Weights of a small encoder-decoder audio transcriber.
Model: 11.2M parameters, encoder arch convnext, encoder moe top_k, encoder layers 14, encoder width 256, decoder layers 8.
Training: 6700 steps, batches of 64.
Data: trained on short read English sentences (LibriTTS-R), 26041 training examples, 16.5 epochs.
Rows from block 2 of the audio encoder of a small encoder-decoder audio transcriber, named by matrix and row number. Rows with one number belong to one neuron. Each number is 500 + 25 x the weight over its row's rms, rounded and kept within 0 to 999. All counts start at 0. Numbers have three digits each.
Before each neuron's rows are labels from the 100 clips, of 14976, where the neuron reaches its highest value: "responds to" is what is common among them. Only what is clearly more common there than usual is listed. The data: short read English sentences (LibriTTS-R). In brackets: how many of the 100.
# fc1: MLP up (encoder.blocks.2.mlp.fc1.weight, 1024x256), inputs 172-255
# fc2: MLP down (encoder.blocks.2.mlp.fc2.weight, 256x1024, transposed), outputs 172-255

responds to: the word "you" (37)
fc1.383:515516528490508448537492523522494469492460489462518505514477480504508461455534495512510541577486439499482478472497534505492457527522514499481478480476534524509499477521484520516516498523494484531525512522489510524511482499473490487500526515483479495502
fc2.383:470505517493512462477543556499522575492473482482533506501490478538531558508489499491481480542461480511530491541511508483503519511432487490486497484498496518493504507519510502527492534458538523522454473509499494478531493463473478465520515530502474544469

responds to: the word "to" (45)
fc1.704:491477542522495474461496474461563470489493510488477538503474500464477484498524526515464505510493470529486485475496529443509495489461543460518522459438462521528502511499495497509517515498484522470497507513497493457497481531502489494502479478483502503470
fc2.704:498471501511483440540504485505478480481514490471488496440496513484498514491468513513481526525479481464496470487472486462531453521538469512458466509426519512523476578555529507498538533495477472460491446506475492485450534494507491499476480525512507465489

responds to: the word "the" (77)
fc1.100:508505456496516481488526485488502491525497495459507529499517484486444508444516513497528529467513459525503490459524497515481527498516508504483513505451449511483498520514523549482441505505499522466526480469479506476472509500498491502497513518496462494518
fc2.100:518520512503491488473479479483531509525507502511491510551500485497504517491513535469496484531504510485477474451511481521502494574447491480505552464509483498526513500560530480470475486542497521525537493503560491515478484482475498505472493549512500479438

responds to: the word "a" (31); the word "it" (30); the word "was" (26); the word "is" (25)
fc1.691:497521519506537527485481566519498542510537469534502476527496498512472515467479503472492518506518515454519522485493469495502504523482496515512488499443505491473506498530489517487523455474519525560525454515523489573517562478450478538505522517541485525484
fc2.691:476526500482541482492523505514511525482559536500486508453466505480493517496485482490487463524492516511517467497529494575514499535480518521484466502487516501529525569461482486478510516503526523523549457467483473518517499531479468478476549544504494528533

responds to: the word "never" (27)
fc1.335:504493532503553538502514477489503481460479494466490508461472523481525449499511516511483517484481457477482487517523533503498508465508502495535461514543484499523527497500566488561518498504508543510495479480509489541473512508496503500506495511526495508481
fc2.335:520470484504515506545480485478476482537514505504473482479455514524538490495523546527497511501491496513464478468519521499468495512469539471474522506516529447517467454461489519482497474510474515503468476514522509503479521504532495543500500517515507521515

responds to: the word "well" (25)
fc1.0:506469514527500535498514506494509508487534501498497463482513543555503516509527467515484499526530474486513517521512500464511545528477507444467501542507478479511459536475537510481504505483525488465493461516476496512543506513468512465509494496537475504468
fc2.0:488483507491495510470509538506498500480488535481484489477528459523493465490521502532499501499508500545469494517481480535462440516466483511474499503508492501487479505463496482472518480528476508472486438432516503495506474486489523489509487479470497552524

responds to: the word "you" (40)
fc1.707:503471515435501486488494531522516517486476515450549529494542521529496527471493498460530503481512520470465513454483552507495480523501506524431479488505550489479493480523518476518492516461465511487536537468529482544504492475517508521431494505496506486516
fc2.707:492539488522470507523540506476472517435487514526482485478511463512471532478461449488464502505554491552495445449538514515526493521521511450467544482484489497458495537483534488497531525475488522516479516532547528523478478509548478475519488493485505549507

responds to: the word "to" (33)
fc1.518:509495510483502494543503544507519510528503521474506484523483481493482542478512530523577552464437480495514526490501507493483530518477540513510508494447515501508494460453528532513508500508456537468553483485498486520554494527515533467504509481510529497505
fc2.518:473517477503452523494512472479548483489513525483475524503464466497484510465480485506493448530548503458515481477520504490494487505477508537523533514539516523500511513538535494520486464513521516508468498523473531511458509499507484461503513472539486479445

responds to: the word "i" (38)
fc1.525:498541515495513490490505530475474462487538471464510481490499465533486489505512517494496521537451466531528465497512537525462522483502498492506533525517501498505519507545519497503515534481503481513517508546495508502542492511530483477490493536469499508463
fc2.525:483519495480451510533501531461498505497534454447527469486480502507535521467489449489504505477545508471517539516488481552482468532513494486474515530475537525518514493511493499526506500466508471510468498515523492507501539501474530496517483506501513498480

responds to: the word "no" (33)
fc1.200:466510517534522524477511500504469512499481524477492486500463452500548529484538543526512514461495483508498476499525519456496494490549490525511534500467516482485514479491476467506513517481470512531523491470478498552505510482499489507469527485494493510490
fc2.200:526493530492546493499507452519520537515495543499485491480468442469549508511508535514492466517535492458472473501505528463503495452533509508478448458517457496481527512499489517511500524468506518467490440490478528541516537495467537547521494493499448487519

responds to: the word "to" (45)
fc1.410:532461531485481447462525529504493508486493451502513488486523462529506520489472512559478504469501489535525531491526521520487489498484514528526535485494490511486496537500475467524484515491476512465535507525492490492518500502494461520466546481497494503460
fc2.410:548477525526461530508528496523481513465516511502528479490462466516511438494474480547537477479552504474513516521539509469508464486481545485509493505476546514453479484499531484497533510539508470486474465489477511529449474508517514507540505503526501461517

responds to: the word "a" (37)
fc1.746:506531475494536512501494516455533481483492513533511506525511519472555554506467487446529484522521495478505492491532496469488490489546536445489433471525483498485500481526502515488483567493493551470485505512499466468482516550484506497436505505470504476511
fc2.746:513460502510526507519514507481532525525489465514461527520476548497537516505481531502483473526478490508515518521517484498519509541468469509443493504496518501506492494527505562448504504533481500515494491469419522530498501524500474506516450494496483538469

responds to: the word "one" (30)
fc1.198:500541512495537483484500444525547496499489501508549489442456495533499541487506450521518487521506480488513512541501558462503497495505502477482464495518474496485517509509479516536490490540519525465575507528511472438528547527499490506525462493504493488513
fc2.198:475466449510479518518522544502524494499482504518452504522514509520489493473510550516509446475476492503550494539459514455500518493505471475535544476486528560494519567434466476468518478505523498476492527495509519493518486480457514494500491519512474500508

responds to: text has "what" (26)
fc1.659:498536487544539529518501499451501525500531516488489495458515501513448504522476459485474467469527468484472457451455496475503489545460521505464525503498495476503523559456538476473489486543524524541545501494469518479505525487483484491519524502492537519466
fc2.659:504509512506517489497497521500511501476469458533514504480537494508491483504498523483549513490530465482500501517499473544481504500480510493501506529462496475478483499464561526520534512531504488486531441470501509475507480519480495457533471476489499502484

responds to: the word "a" (34)
fc1.289:519476487500508462461500532494513488496500532483499492522511469512468489514502535492520501480573459529496508501517494503524511525505476483502521481467528493520499507534475501509478488513487563522589511508504492516495499529473390520502458480477509509470
fc2.289:486520512507496549526534517495498495513534490493516521471496494550530471465511514504452501494459544503513502526546490504508503490475521491475466523493504477525525492514481481501463491459473533453484477469522517524520505498514475499535481486523486510464

responds to: the word "you" (37)
fc1.592:564474520517522533480505500477528522491508502531487516483482477485491506469517518444508508484469528539514474476508491507514526460513513468482516531514521506521488510500503497532515483548523525507521501513515465480487538498519488488500505531531529471499
fc2.592:512505479478525501483509517479464497508542502512440498502493483457509473543446538511497496479514455515486498413517520513432505503517463534513522517456444515517546507476475532493509523493509499478539481480531503478547494543502501552476529490501488510531

responds to: the word "the" (54)
fc1.260:476478505494505508529530483523525501471511473514483522515510509511509500494463465519500532469489456483506521483551491497511478469484484479496546464488524481537470511527537512506533473494487538514511526504484496515473527510502484523470471493468472508465
fc2.260:490491509506531504499544465515505516501530521487538500518510486509523503490456470491456457540538500497470515506512506522491517497435504515489507549485519449509473478506472518535505516476506502450452507487486522536510532477513482466547491506484464495505

responds to: the word "the" (60)
fc1.284:542453528501513470430517477499527459505553506487559489537500517513505511453488498478522489505484479512509496498482495479490491498542486498484487506486486567482488500450501478511475504508514456513490468533533481540516462497501547485470519469508503513531
fc2.284:496489486476479519481522501547490492495437543440559518534500516483495501529527498540474484477512508495508488523527487487482495524465498519478513504541518463526558516504503532476508470523494472482520522492545512549478492479466509478467500486549500505541

responds to: the word "of" (32)
fc1.679:593515481472501494495510485500528498513535550502491491472484440494481530526508481498560479495487468498528519492514470499535517471478478500481523474517486523513519521432496520518531518531451506501497498499462495534526520479539510524517515472453474483457
fc2.679:527554486523513460536507495509477479512488505480555465506471458474494432487537531474480496551501511520463500528522477501492477519491466467466485439496509478500527504481511502460477505484502524453476453516482540512488531504516491503501490532483477504481

responds to: the word "the" (58); the word "but" (33)
fc1.459:495513473510538538449520484556521463533502525509483456486486484518505516505543465482498477479523456507465469539520496512494483482489511531453480534521515482476499510520493514484466518522498536493495513504512516488557492537453513440498538542490455534524
fc2.459:502483477465540585477548473507482481508531484512507519478497505474490541508525537519531521522525436497495506545538470502490513466496511507493490510544534510495506473485508483490544521493507501511482515506510493559499523496459470532511507475530513448466

responds to: the word "he" (43); the word "you" (41)
fc1.749:485471503517506491556496494476499477493499513515491418535465510509515499493490523485498495518518489478519524498509547492469494488481509509491488532476484485533486514514522513494555468505513506539490502525526503510498522490482515469487524472475504504468
fc2.749:483515525471516492485472479501530497552489477464471479505485489516506483478517486520507497494524508509555497491525496485484527515497493495471477473499494484513500524512456520505527517480525489464492501516502517479531478507479488494517512505481501515520

responds to: voice: female (88); the word "me" (42)
fc1.425:477528449500508491484483474466538512485541467537531490526474535498496482496498492511517519512484491512493498485525476466453506513467474508479480498491503513510504485490517516476523502464488460501542479564448486502484466545520468501476516479518503490538
fc2.425:475510516512478472451511479515503502512503556500509494515502505501497517503455498506519495514514498502536482475542485481508473511509504474476490490530467470477504484498498525504449552529498477508504452507473528521503490495476477526461478506494479494511

responds to: the word "was" (26)
fc1.44:491498514448472466534523501544458477492488474506509496506459504524468513459501504493562476569502514498506511526506518536499478528553497522552523449521523528472504564534545508480532469493504528480473530494462458509502504498480495509514495473442464480516
fc2.44:513459477515505500480495540461523478472520466506517508484510496529519471561458508541524482480488526525500504528533510482540489528487488514507474510513513509500535497451539499539511484481541494542496472472478587499482472525493535506504483514509475506476

responds to: the word "is" (34)
fc1.527:500467524498509507470489494507529463512537512537519517507539519480497491537523468485504529475457532497480470514501494441508489506492494488501491490502457518479507489488469499524512528496533495515489513461505502468529463486497501544528476523503491519550
fc2.527:537526481490493492467501524578500479495513529464460502519494475466524555462492499481469487493517511503491483417509520515517525492528499459492516537522531513497477495477507522522489488482494486537485494497489511491513466492506465453512469527556527492489

responds to: voice: female (82)
fc1.441:506500525489522505512530489510482474522467492542506479494520535513515468506466508489499532449530461449470483470479521494466492509552485444447516523501493503497501548538535519508510493511486528474464534521521485545518528488498522520455494503514477504512
fc2.441:491481486494536532554504477541471500476459465535493482506499484511504501501495521450534509512493465503492533530533513514500502481524541512453481508474523480485466481511572548506504495479490517574488481455499531520516501495495483518486498481489492516466

responds to: the word "do" (51); the word "you" (35)
fc1.395:472469511531503479462541520514469490503509543476466505523530478490510461475508537482569520511485506486508483489530466513528528478495517535495485493519549485520475502465495525479508508483486514513485495504444460481522519526504488490525488520467497505464
fc2.395:497495531445518451481508451494477510467521474513483519566501446494504532552503479484519494477496506486485494498506504494512498468491516523523516503495483514481515528548503494493537538495529482493530486475454497485533493540485499508495537519465534493496

responds to: the word "was" (25)
fc1.576:468457513480449524491530447481507501466497482482549493482482507512503511538501527473492546510525513441499483486440513540502464486468494535449506491514484498506495510464491522534504506530514513537503504508519479469529490503527466502504486489510464518456
fc2.576:496485488479495501533479482486517498474440539528512565490486479496481523505514448458447483530501512501494523503499491466487507507472493540513510469431507509511492487494550526476501496497525486499534507534519504481496436496527507481504470457500517515480

responds to: the word "do" (28)
fc1.320:436497494566540485469530480499465475494538523473468485485518540496519506509518527467455495503531483540512461499507505518537506490510475489503491525495505526500495501533545536494525513511477484494511518474471508463485526495491503465477479519509498477492
fc2.320:519483485480511511490462499520482501455516514502472536521475536495490485487483447521555501474537503451526515509553514486512470489538472493504479497522531545490449550501501501505581497489527545465478465538482495494461477503528512465497469494499496482481

responds to: the word "of" (25)
fc1.650:527453477478494482520479553537539474513469504518514508515462510500524519532500499521517478486512473541553524526547504511499487498491465455517506464543498438482456536541477535515474492496511496530518536496471499532474496494507511543477498504480435500486
fc2.650:521483485491477471521479496521525537506501512452545527535470486508455467490503500463451513520498535498504540512496509486532495478478500494487532510497519500520503513564524494509442531470465537483468530498479509513558499488478524498505476505504483513497

responds to: the word "we" (41)
fc1.741:484498505487519475518475471500503524537516532484529492491512475472526495527443461488473498463487479502490489518533526506520500576502523519455501504484490469461492513503544494523516571476506507525518487496467516484497483471499501518471531498502545483459
fc2.741:528470499521500452517495535477507491479481478489491530477529493468542523557484491513548510490502475478479495455479543508497504500491531495459534469483524489514530462518514551495489514504485500501456494462531498485467442495514494479533500493505492497495

responds to: the word "one" (28)
fc1.64:495516531497527530494463468504521526467480517490536470506478508510487515483508473546469485487507473519470551536493499494486496514497496505469473523467487486503517516463500586455464529487527531494448533527500475507496483479468502539545496457503507495501
fc2.64:459504519485475446491505505502514486475448481524477512512492474542483465470523499529517459556482471509497480432473525479447491478463495517495530467489497488477512479462480486474531499507496511493499490512504501495496482512483532472492522503470498520488

responds to: the word "it" (39); the word "is" (35); the word "a" (34)
fc1.422:467547459505461516508492490524533428499483500510506445498516502509505519527494493511529496441492498529486510490453521485463486490478517513501528519543536512510487525520514522529492527481448508517487499513487512517473502496497472528491488509478485492517
fc2.422:459479547500520491455493507480525458561527492509448481513451499459478528511533513512501506534513465496517489463497516478547532507466521493485494525483515464492520524546496526523535506535508508496483484524488557497496568524462507510472520526534502541483

responds to: the word "the" (58)
fc1.82:461448530525497535471500504539490497506488500456512505481498507454427507459492483502519497490457489510478487495504482549531500501487474491518512556496463465477467501492544487497473513543498459498504484524474493523451510473510542498476462495508485506477
fc2.82:518541473483544491522457488521494478528458492504501482511527511537534507528521532548483449476490503483474480449516556523516487484488434490531484477488478489505498482506514509509516476498500507547481534526486496497496497485534548482532493462462485502554

responds to: the word "to" (44)
fc1.400:530449507493535490483516480491499491490539490503541500518489507502502458478495474536474525466490475513542511499454456459453475533485537505510478483528510536456525548481484518496528532492522516480473494507516502545513505463485484486471533516497471519480
fc2.400:498542498498495494507498532490488513466479477484518505522510526472522482478507492483517502499454535447481472501514485485519468481554530488535493520467492496438489467500474537494492518494502506512476489481480494533498487467508493501499481465496468458487

responds to: the word "not" (37)
fc1.83:503497529477464511556516476503472553496481497466501479490506485550521501501495490497489457549546468510485511534478499529497492487497471459478528544518493529518467522535481514492531480523487498535487517553544497523503531488481515478482528498480497494502
fc2.83:478534497473498496503504525479491515533452483484485510468521460483517486497520470542509479518467535529520514526512511487480515534477479503508488485527510481517474516490467529542510545509489500472499483484524503486520504495520477562558485485513468527502

responds to: the word "to" (52)
fc1.330:475464507519478479528509477498499480496479490505513496495546499513521471444466504524522521492477455444505524486490495524498497559501491520496480465490512467484513521463521489488527516540521504523507466511503496505521506518529524522456537488493428473485
fc2.330:504487478475467510433508507443476501502508495474525455463514471536525489502487493497567492497488528503521502478477503522491503506492510497487506501476507472476495517510525518514481489523514528530444490485474521528459517474484516489507440505505467502474

responds to: the word "it" (31)
fc1.131:529516477511510513502513506490521442496519497468506490412504513505513522520502460501480545446488496527528507496527506444518498487542505509538483480507476465479533481533507490537521469515498523514490515493468480507523495483490478511517491547514538539506
fc2.131:485465517499507481517551491516491509495471527474529478490514491497537520544524511499511532535498482504502493489505549499548486503486469492474490487461443520528546484504548477478454500509513492547501483532464515514505524513488454510495469535507461527472

responds to: the word "to" (34)
fc1.76:512497479489515510457503571480467464526514497485502558461509492487514484475479430459461459489477496516501496475514470500515526499558521490485499477536466509509473492525503484474503464516500549521579523505524475490517520523459478496501480501468426505524
fc2.76:455488537515506502462505466498526502503507514510497508522510525536497515533494507492441491475496449501482534494540490529472503529470475496498487530496494438483516504478503497500486490500480491503530522476462483513469463491486422510482496470497415510501

responds to: the word "he" (42); the word "you" (42)
fc1.706:532505496521466528511493499464494470503492537512531479499472491480498476510520504506461515508524479501527539469541513502490489508486493515437508505504432553479459518477495502483515521536480538507504498536462525474503486496531480507558518531492512480519
fc2.706:493554459495497453458511500498479567504498528448524530509503501499476500500491546491496503487475495506531471503502527513516522494529508523469524503471510475458510482494499486538503521510510491504495517526495562493508537499497538518501531473466473492515

responds to: the word "he" (58); the word "said" (37)
fc1.541:503466472487511505506471529487526530533504516511496535491471541496471492502488513529488468475497477517473526494516481511514476500541487485495487516480468505530512467460517567447483416451517500520489459522503506501476493489451464502518488484522515485515
fc2.541:510497504551507474497487495531550543531464488493521480477430516509509490487479508477505499504477489504497461457465500502509520502477530472550463469490504457514507521502488471503495516530535485510487488525530517493510505451486482498491517516477497476532

responds to: the word "of" (27)
fc1.566:499516466495519504483486477508464527514504475538488502526503558484500492509458536492483555494463494483498472497538503472509513515499511506463545494470485513554546483546500508477514535494496496529440496533501470515524510511523453492509503503492550522476
fc2.566:511508483504495521489539500500495519487492508509485463479488501487509523452506515440487542541507457519525488565502498505516502496512484495468486487501500479535462469521508512518504498521484481529467530482481509508521499516531536497503493537509507531478

responds to: the word "the" (50)
fc1.717:494504462497496473501494482485495498465526493488538499526513501482516524497548495532516501526508502449507460495450552504528490532500487503488519556532526525479501487486515539523512484517490472479439497490518484556502456500486500499508525481470483496485
fc2.717:489504503492510520506487508536492483557534478517517485518487476512461498546523480489479481466539531524480496498527489474439430488473484502487495494487471513506471518492493539526514466492485475477526483514556469493455503503519455470475484489535527522488

responds to: the word "what" (26)
fc1.615:535512548458501544517542514545478480502493507474496468469525471511479463504509481511522545468465502510549485540523482455483483496495510484515505549485500503491513486499540528472527494525544480494529455499512471478511482506513479494509530501490516544518
fc2.615:488477538450536501534544491475527505525459526488482520455508468511470478515460481471521523479525507510485495455533520521488492553499496547471519474510525493482550574500517498474469475470489528510509521462488498492506501471543498503479477504525485520462

responds to: the word "do" (25)
fc1.492:528475483523522519480517502522517497510557518488461489494516471449480496475493478503537499497480498457429513495503504463538483467491547514471502513489484506493527481457518461511466474470534480498512450494494483501492537480521473517504538498527503516523
fc2.492:506523501492496482547509491553474475499499497522505507512494509480510468487462457519499512517525496506503522511508492474514500455533512548528494517514519513492452554487510504497525494483512492532478493535484498539489501532529468484498479479497515535485

responds to: the word "he" (55)
fc1.175:483476467537442537510477479547566539520490472511486487548501506460517491541511465520511493502495508504491494490532509495498503508504510508497477544475480504466485516489528527512501516505475508460522515521516528456502543476424486474487496491492513511509
fc2.175:513520524527498500562489507517521510480496479474483476481496532466507502479546521537515508542515492512504450470502472512485550511463517487436489535519517515488538504508503458514517474473526487465476510531467492509503530495501486500526464479502488548503

responds to: the word "a" (30)
fc1.184:517504525441526529529516465519463509492468519541488519443511539505416507532451509490480559511450461529514514488513474496515518457452510501524478530508522531519473503537456502497519534472509526544456496535459530462514493518509483523478499543521541518513
fc2.184:511480518503472519519491473518476500481492516510489503487441480499532471475514472482550575525531463511538561504475500487502486490523512478503532496504436490463494537516491487470511505486511452505503514495536486506507520489524516513500500568551520487508

responds to: the word "do" (28)
fc1.67:496486503476514525513505496492506483506509482481466520507581492486534506475441496474477527497441512485505490514520496520476505536538495509488494541471505495475510513458457501518507493462504490495505459489489528522561531517502525510526476546506556510481
fc2.67:444498496517493513540514512540538510508523473493505486491470494483438489504465491485517490517494501478511500507482528452495503487495515526530500503490518529505500525496486473507524487499570457462494480527518503489462517544520493512498504497515492500425

responds to: the word "the" (80)
fc1.75:485491480479448504530552534504490484507514537514523480475560511502505510498506480512502484476454482526484512548480517539490537499528536523509481516526491512491487430516513557467502498512506498526458460527482523469525483472468501489496474513509482498483
fc2.75:503457513471543480471449505511528521501473486494523457484499514458528529553551517510469485477523484548485519509536519533527496541510508521443530501505495514462492479480481462523522514454519488526545487524523469511447531475528494541537484496490510454509

responds to: the word "it" (30)
fc1.11:461537493501494518503471442525533519488518455547481495481524460574537513527508521495509498470502507498494489478510498493528502494516518528473489503490504458531502510477481507462541503476508481544518500510476474528518483480515507473493488538483509503518
fc2.11:513470470486480513499513454465525529482492504483497536496446455521461498506461531479561519503506479486503474538501518517510484491495511471500501513521464505520500517495505496490496502534505530500436499469504476538493449483492517498492484460491499516507

responds to: the word "he" (31)
fc1.37:503445487497494510495487459491466502467530508508478508480544498518459516484558492547512501523505480482503497491490493514485463474470530504442546488500474482514534514481436501479484467475484465492515488547525494479541525480521478481474505485495521509522
fc2.37:474545473543491494511504556531486464537526466535497486504513483535507468491508499514469475549486492535493522507475498535507460468476528545494488484481469492487520468477477527468477442466464499539491484495466498509476502496530472469501477489503493466498

responds to: the word "what" (29)
fc1.149:512473501480482516522484497543524519511545500452527469486456492488479505546513449489448508531522445474501522501463501499572482509509514480471519511497492481514479508485511538502494522547482511439505533475457477495508512476476501486497505533508497522495
fc2.149:490497512537513464473493461528493498492525517518514470526526488507502519490519487504501479474477481499514492476487481490490462508510563513462483460515525454506529477522514497481535476503491518465500506477465535533474496547464498468529525506486492526510

responds to: the word "he" (81)
fc1.336:506503460509523496519479452442536522470496549498505516517510548480526527504456506531494510510489476519496481489534523488486502451463514505489466505468458479482509547497549457475504530489470508468453504517505518508509497525483476500473538526496510513486
fc2.336:502505501535508495525532480503518488494523465503499479520499479544447505478506523492489499499538474503480466503451501494504502523473524476521494473497467488480476490473514466468503421511497523510480491560466501526433528513533484476530480530522519459512

responds to: the word "of" (25)
fc1.62:541507512492452473461491507542479515509482519510482494521500499493472533490490545507510490531521481533486521524557491475459515482501504485447486507530509468479514500471502482482456509458503466512486490513472479480495558521504514521467503521500482489451
fc2.62:504539502455487472543542497504527452448528518526481478487517501521497524512488473516489467542500496479526496502523496503501460485467487495474461488514485484527496501520502495483465502461474496500472483518507488475469509506438513499502488517542452484510

responds to: the word "he" (52)
fc1.686:526453534514493530460487473502522518509479444490470522504518471474490529487445522501448523532503513439513495505503455485504498497511503517489444546482463502496523507478565513500527507490498466491488479543520501472511512498506475472440498507521521534471
fc2.686:486510466502501513500450488545498486515489474496498522529482497520481475521544502485467488490478509494458464543478484504477533465428533510525484486508496501484490481521488508527517508473487506546513483549534491520488491508552455482512498518507517494526

responds to: the word "what" (32)
fc1.10:472519502462482500506517490471521471490506498471487515475450527529527480495526482464462495498483497508510509490508515503520526516511491543488462518539505484517548509482487458510529518465542548515489505498523497445510498518519462516532480485457455536506
fc2.10:522482487472520484498516506462516489510505473507512509469530522485512497532489509477489465496457486509509498527477533511506478516501527497487543493516505514430498521425539477547518457490469500499495499472467465483472539518487487483513527508530464489502

responds to: the word "you" (34)
fc1.316:507528536471540509485551482521524538504532477510465493473496513484510458535496529504510464507503480497548542507547463497494498508549558489505404511520493508485499492487502504500509505510508494530472525467521491462482512506501488469508491477471494497465
fc2.316:506468439519515518517528494513453519482486522527496551491515544457476491515506485429519466513491494486470457495487469496494487529490493441516486510493504484475529491553499495520526501539476517547481509507506538511538543497459489478484514504502497455489

responds to: the word "i" (44)
fc1.767:518480475516529521479505516464479497442492494506494491510491464483474528503517511523540505509515494455480459521485542570544464505480464513499497548516540540508519542532474550533520516498444473505533519524488513460476455521469488542483477451491524536495
fc2.767:493533539482481540493508453514501505504495469494502465493488484520517490498476463430475472480466494495520514541548509495481490521544495451505468503496534484449531511496483537492492493519492480502536493467523512481464537542510513523535494468521486506562

responds to: the word "not" (35); the word "no" (31)
fc1.765:530465523540497490522506496484487485466525464507501495469496506498467519509462493485448447525485465475485516542467494491479529516515468528518508543528500524466528497489484529511513507476491502531506528543477493501509494488494511527436539507504515491519
fc2.765:501478471471519504518483530478481499508489529484495546511530469462541512495518480499529519497481507504540472509484523487471501495497456493504524466504461479480484515504466519468486528500563554501454476488506499489521489487520506515520505451508520511478

responds to: the word "oh" (31)
fc1.451:519481466481539463482510513512498495515559472503504492494463468497520508490503516490494475496532489502501529529528520503479545504561568505478502499478490469513526525505541506502517503534551490512500533501509454509487555513492493501481505519512480514506
fc2.451:485478459515478541524494479492461479509517531499520489491534451455500507542507473494482503531480481485486541415504480455537530535495498491528447498501516494506478502491482513497517529506503499495476536519506497496523511516524443501477510492500489469489

responds to: the word "it" (41); the word "is" (36)
fc1.570:519476574495488461495481519519475498491507476461458514472470500516489508507510464488492483486520478479520548458480476507488502519473533523518511456476519509524491531475495502485559529514503503484512481476518500452487506541506512484503499551484498472504
fc2.570:481471490503521535505519491493481499510486522516533509487496495530529487531524494537520491453471465530504498494486491420536477505504487512460483527497461541476494467522496539437498493500454486526491492463525475542494498451521517490512494501510502542505

responds to: the word "is" (45); the word "it" (35); the word "a" (32)
fc1.718:508512492498448491483516506503497482521567482458486548484503477482505479526504521488526512546469494505438476548478487499508513496513484519493464485493519512490534452474487484492521471469504476493496464515549492525519484527441467500493522490522476509534
fc2.718:529464502496466495474501520563468537471499516516494560500470476470506508475514495559509490516459514513470530480509522498520480498483542431541493506535467487449519524504493490511494482528511446506546452488485514519513495459487511422461484517548530519501

responds to: the word "to" (42)
fc1.583:518480499488482534521503505520480479521492470505516482490513500497510492511525478491493490520576527528475467497518503495488493492498517520516530548496447527567539482449526516506445510499503466484507483519467518515531527508491471503483500490465514486447
fc2.583:486489527516467478514495488481499453533514484499573493468498518551509487492486544534524501498476495487512478509496506487534518458528480507514505496530510486537486519443483504467485499503472488546499502507516483505468489500541492465531518560544511505520

responds to: the word "is" (33); the word "it" (30)
fc1.471:516467503454494539523530531494532516524486514486517531492552483470482530471507467494511463518480485497483488484530522510472554495517500479507528483517468489540507460489466471534542496477491506484474494487472503529516485470562535480486493496522528525506
fc2.471:491532519500504514516477497579516506506492500498449494478473496478510484515477465452435478490478487510463573531529511517464528463523477527502513505536498479489473480523523452486468509479478510507490464559560508538524498457500507498510529486506502507511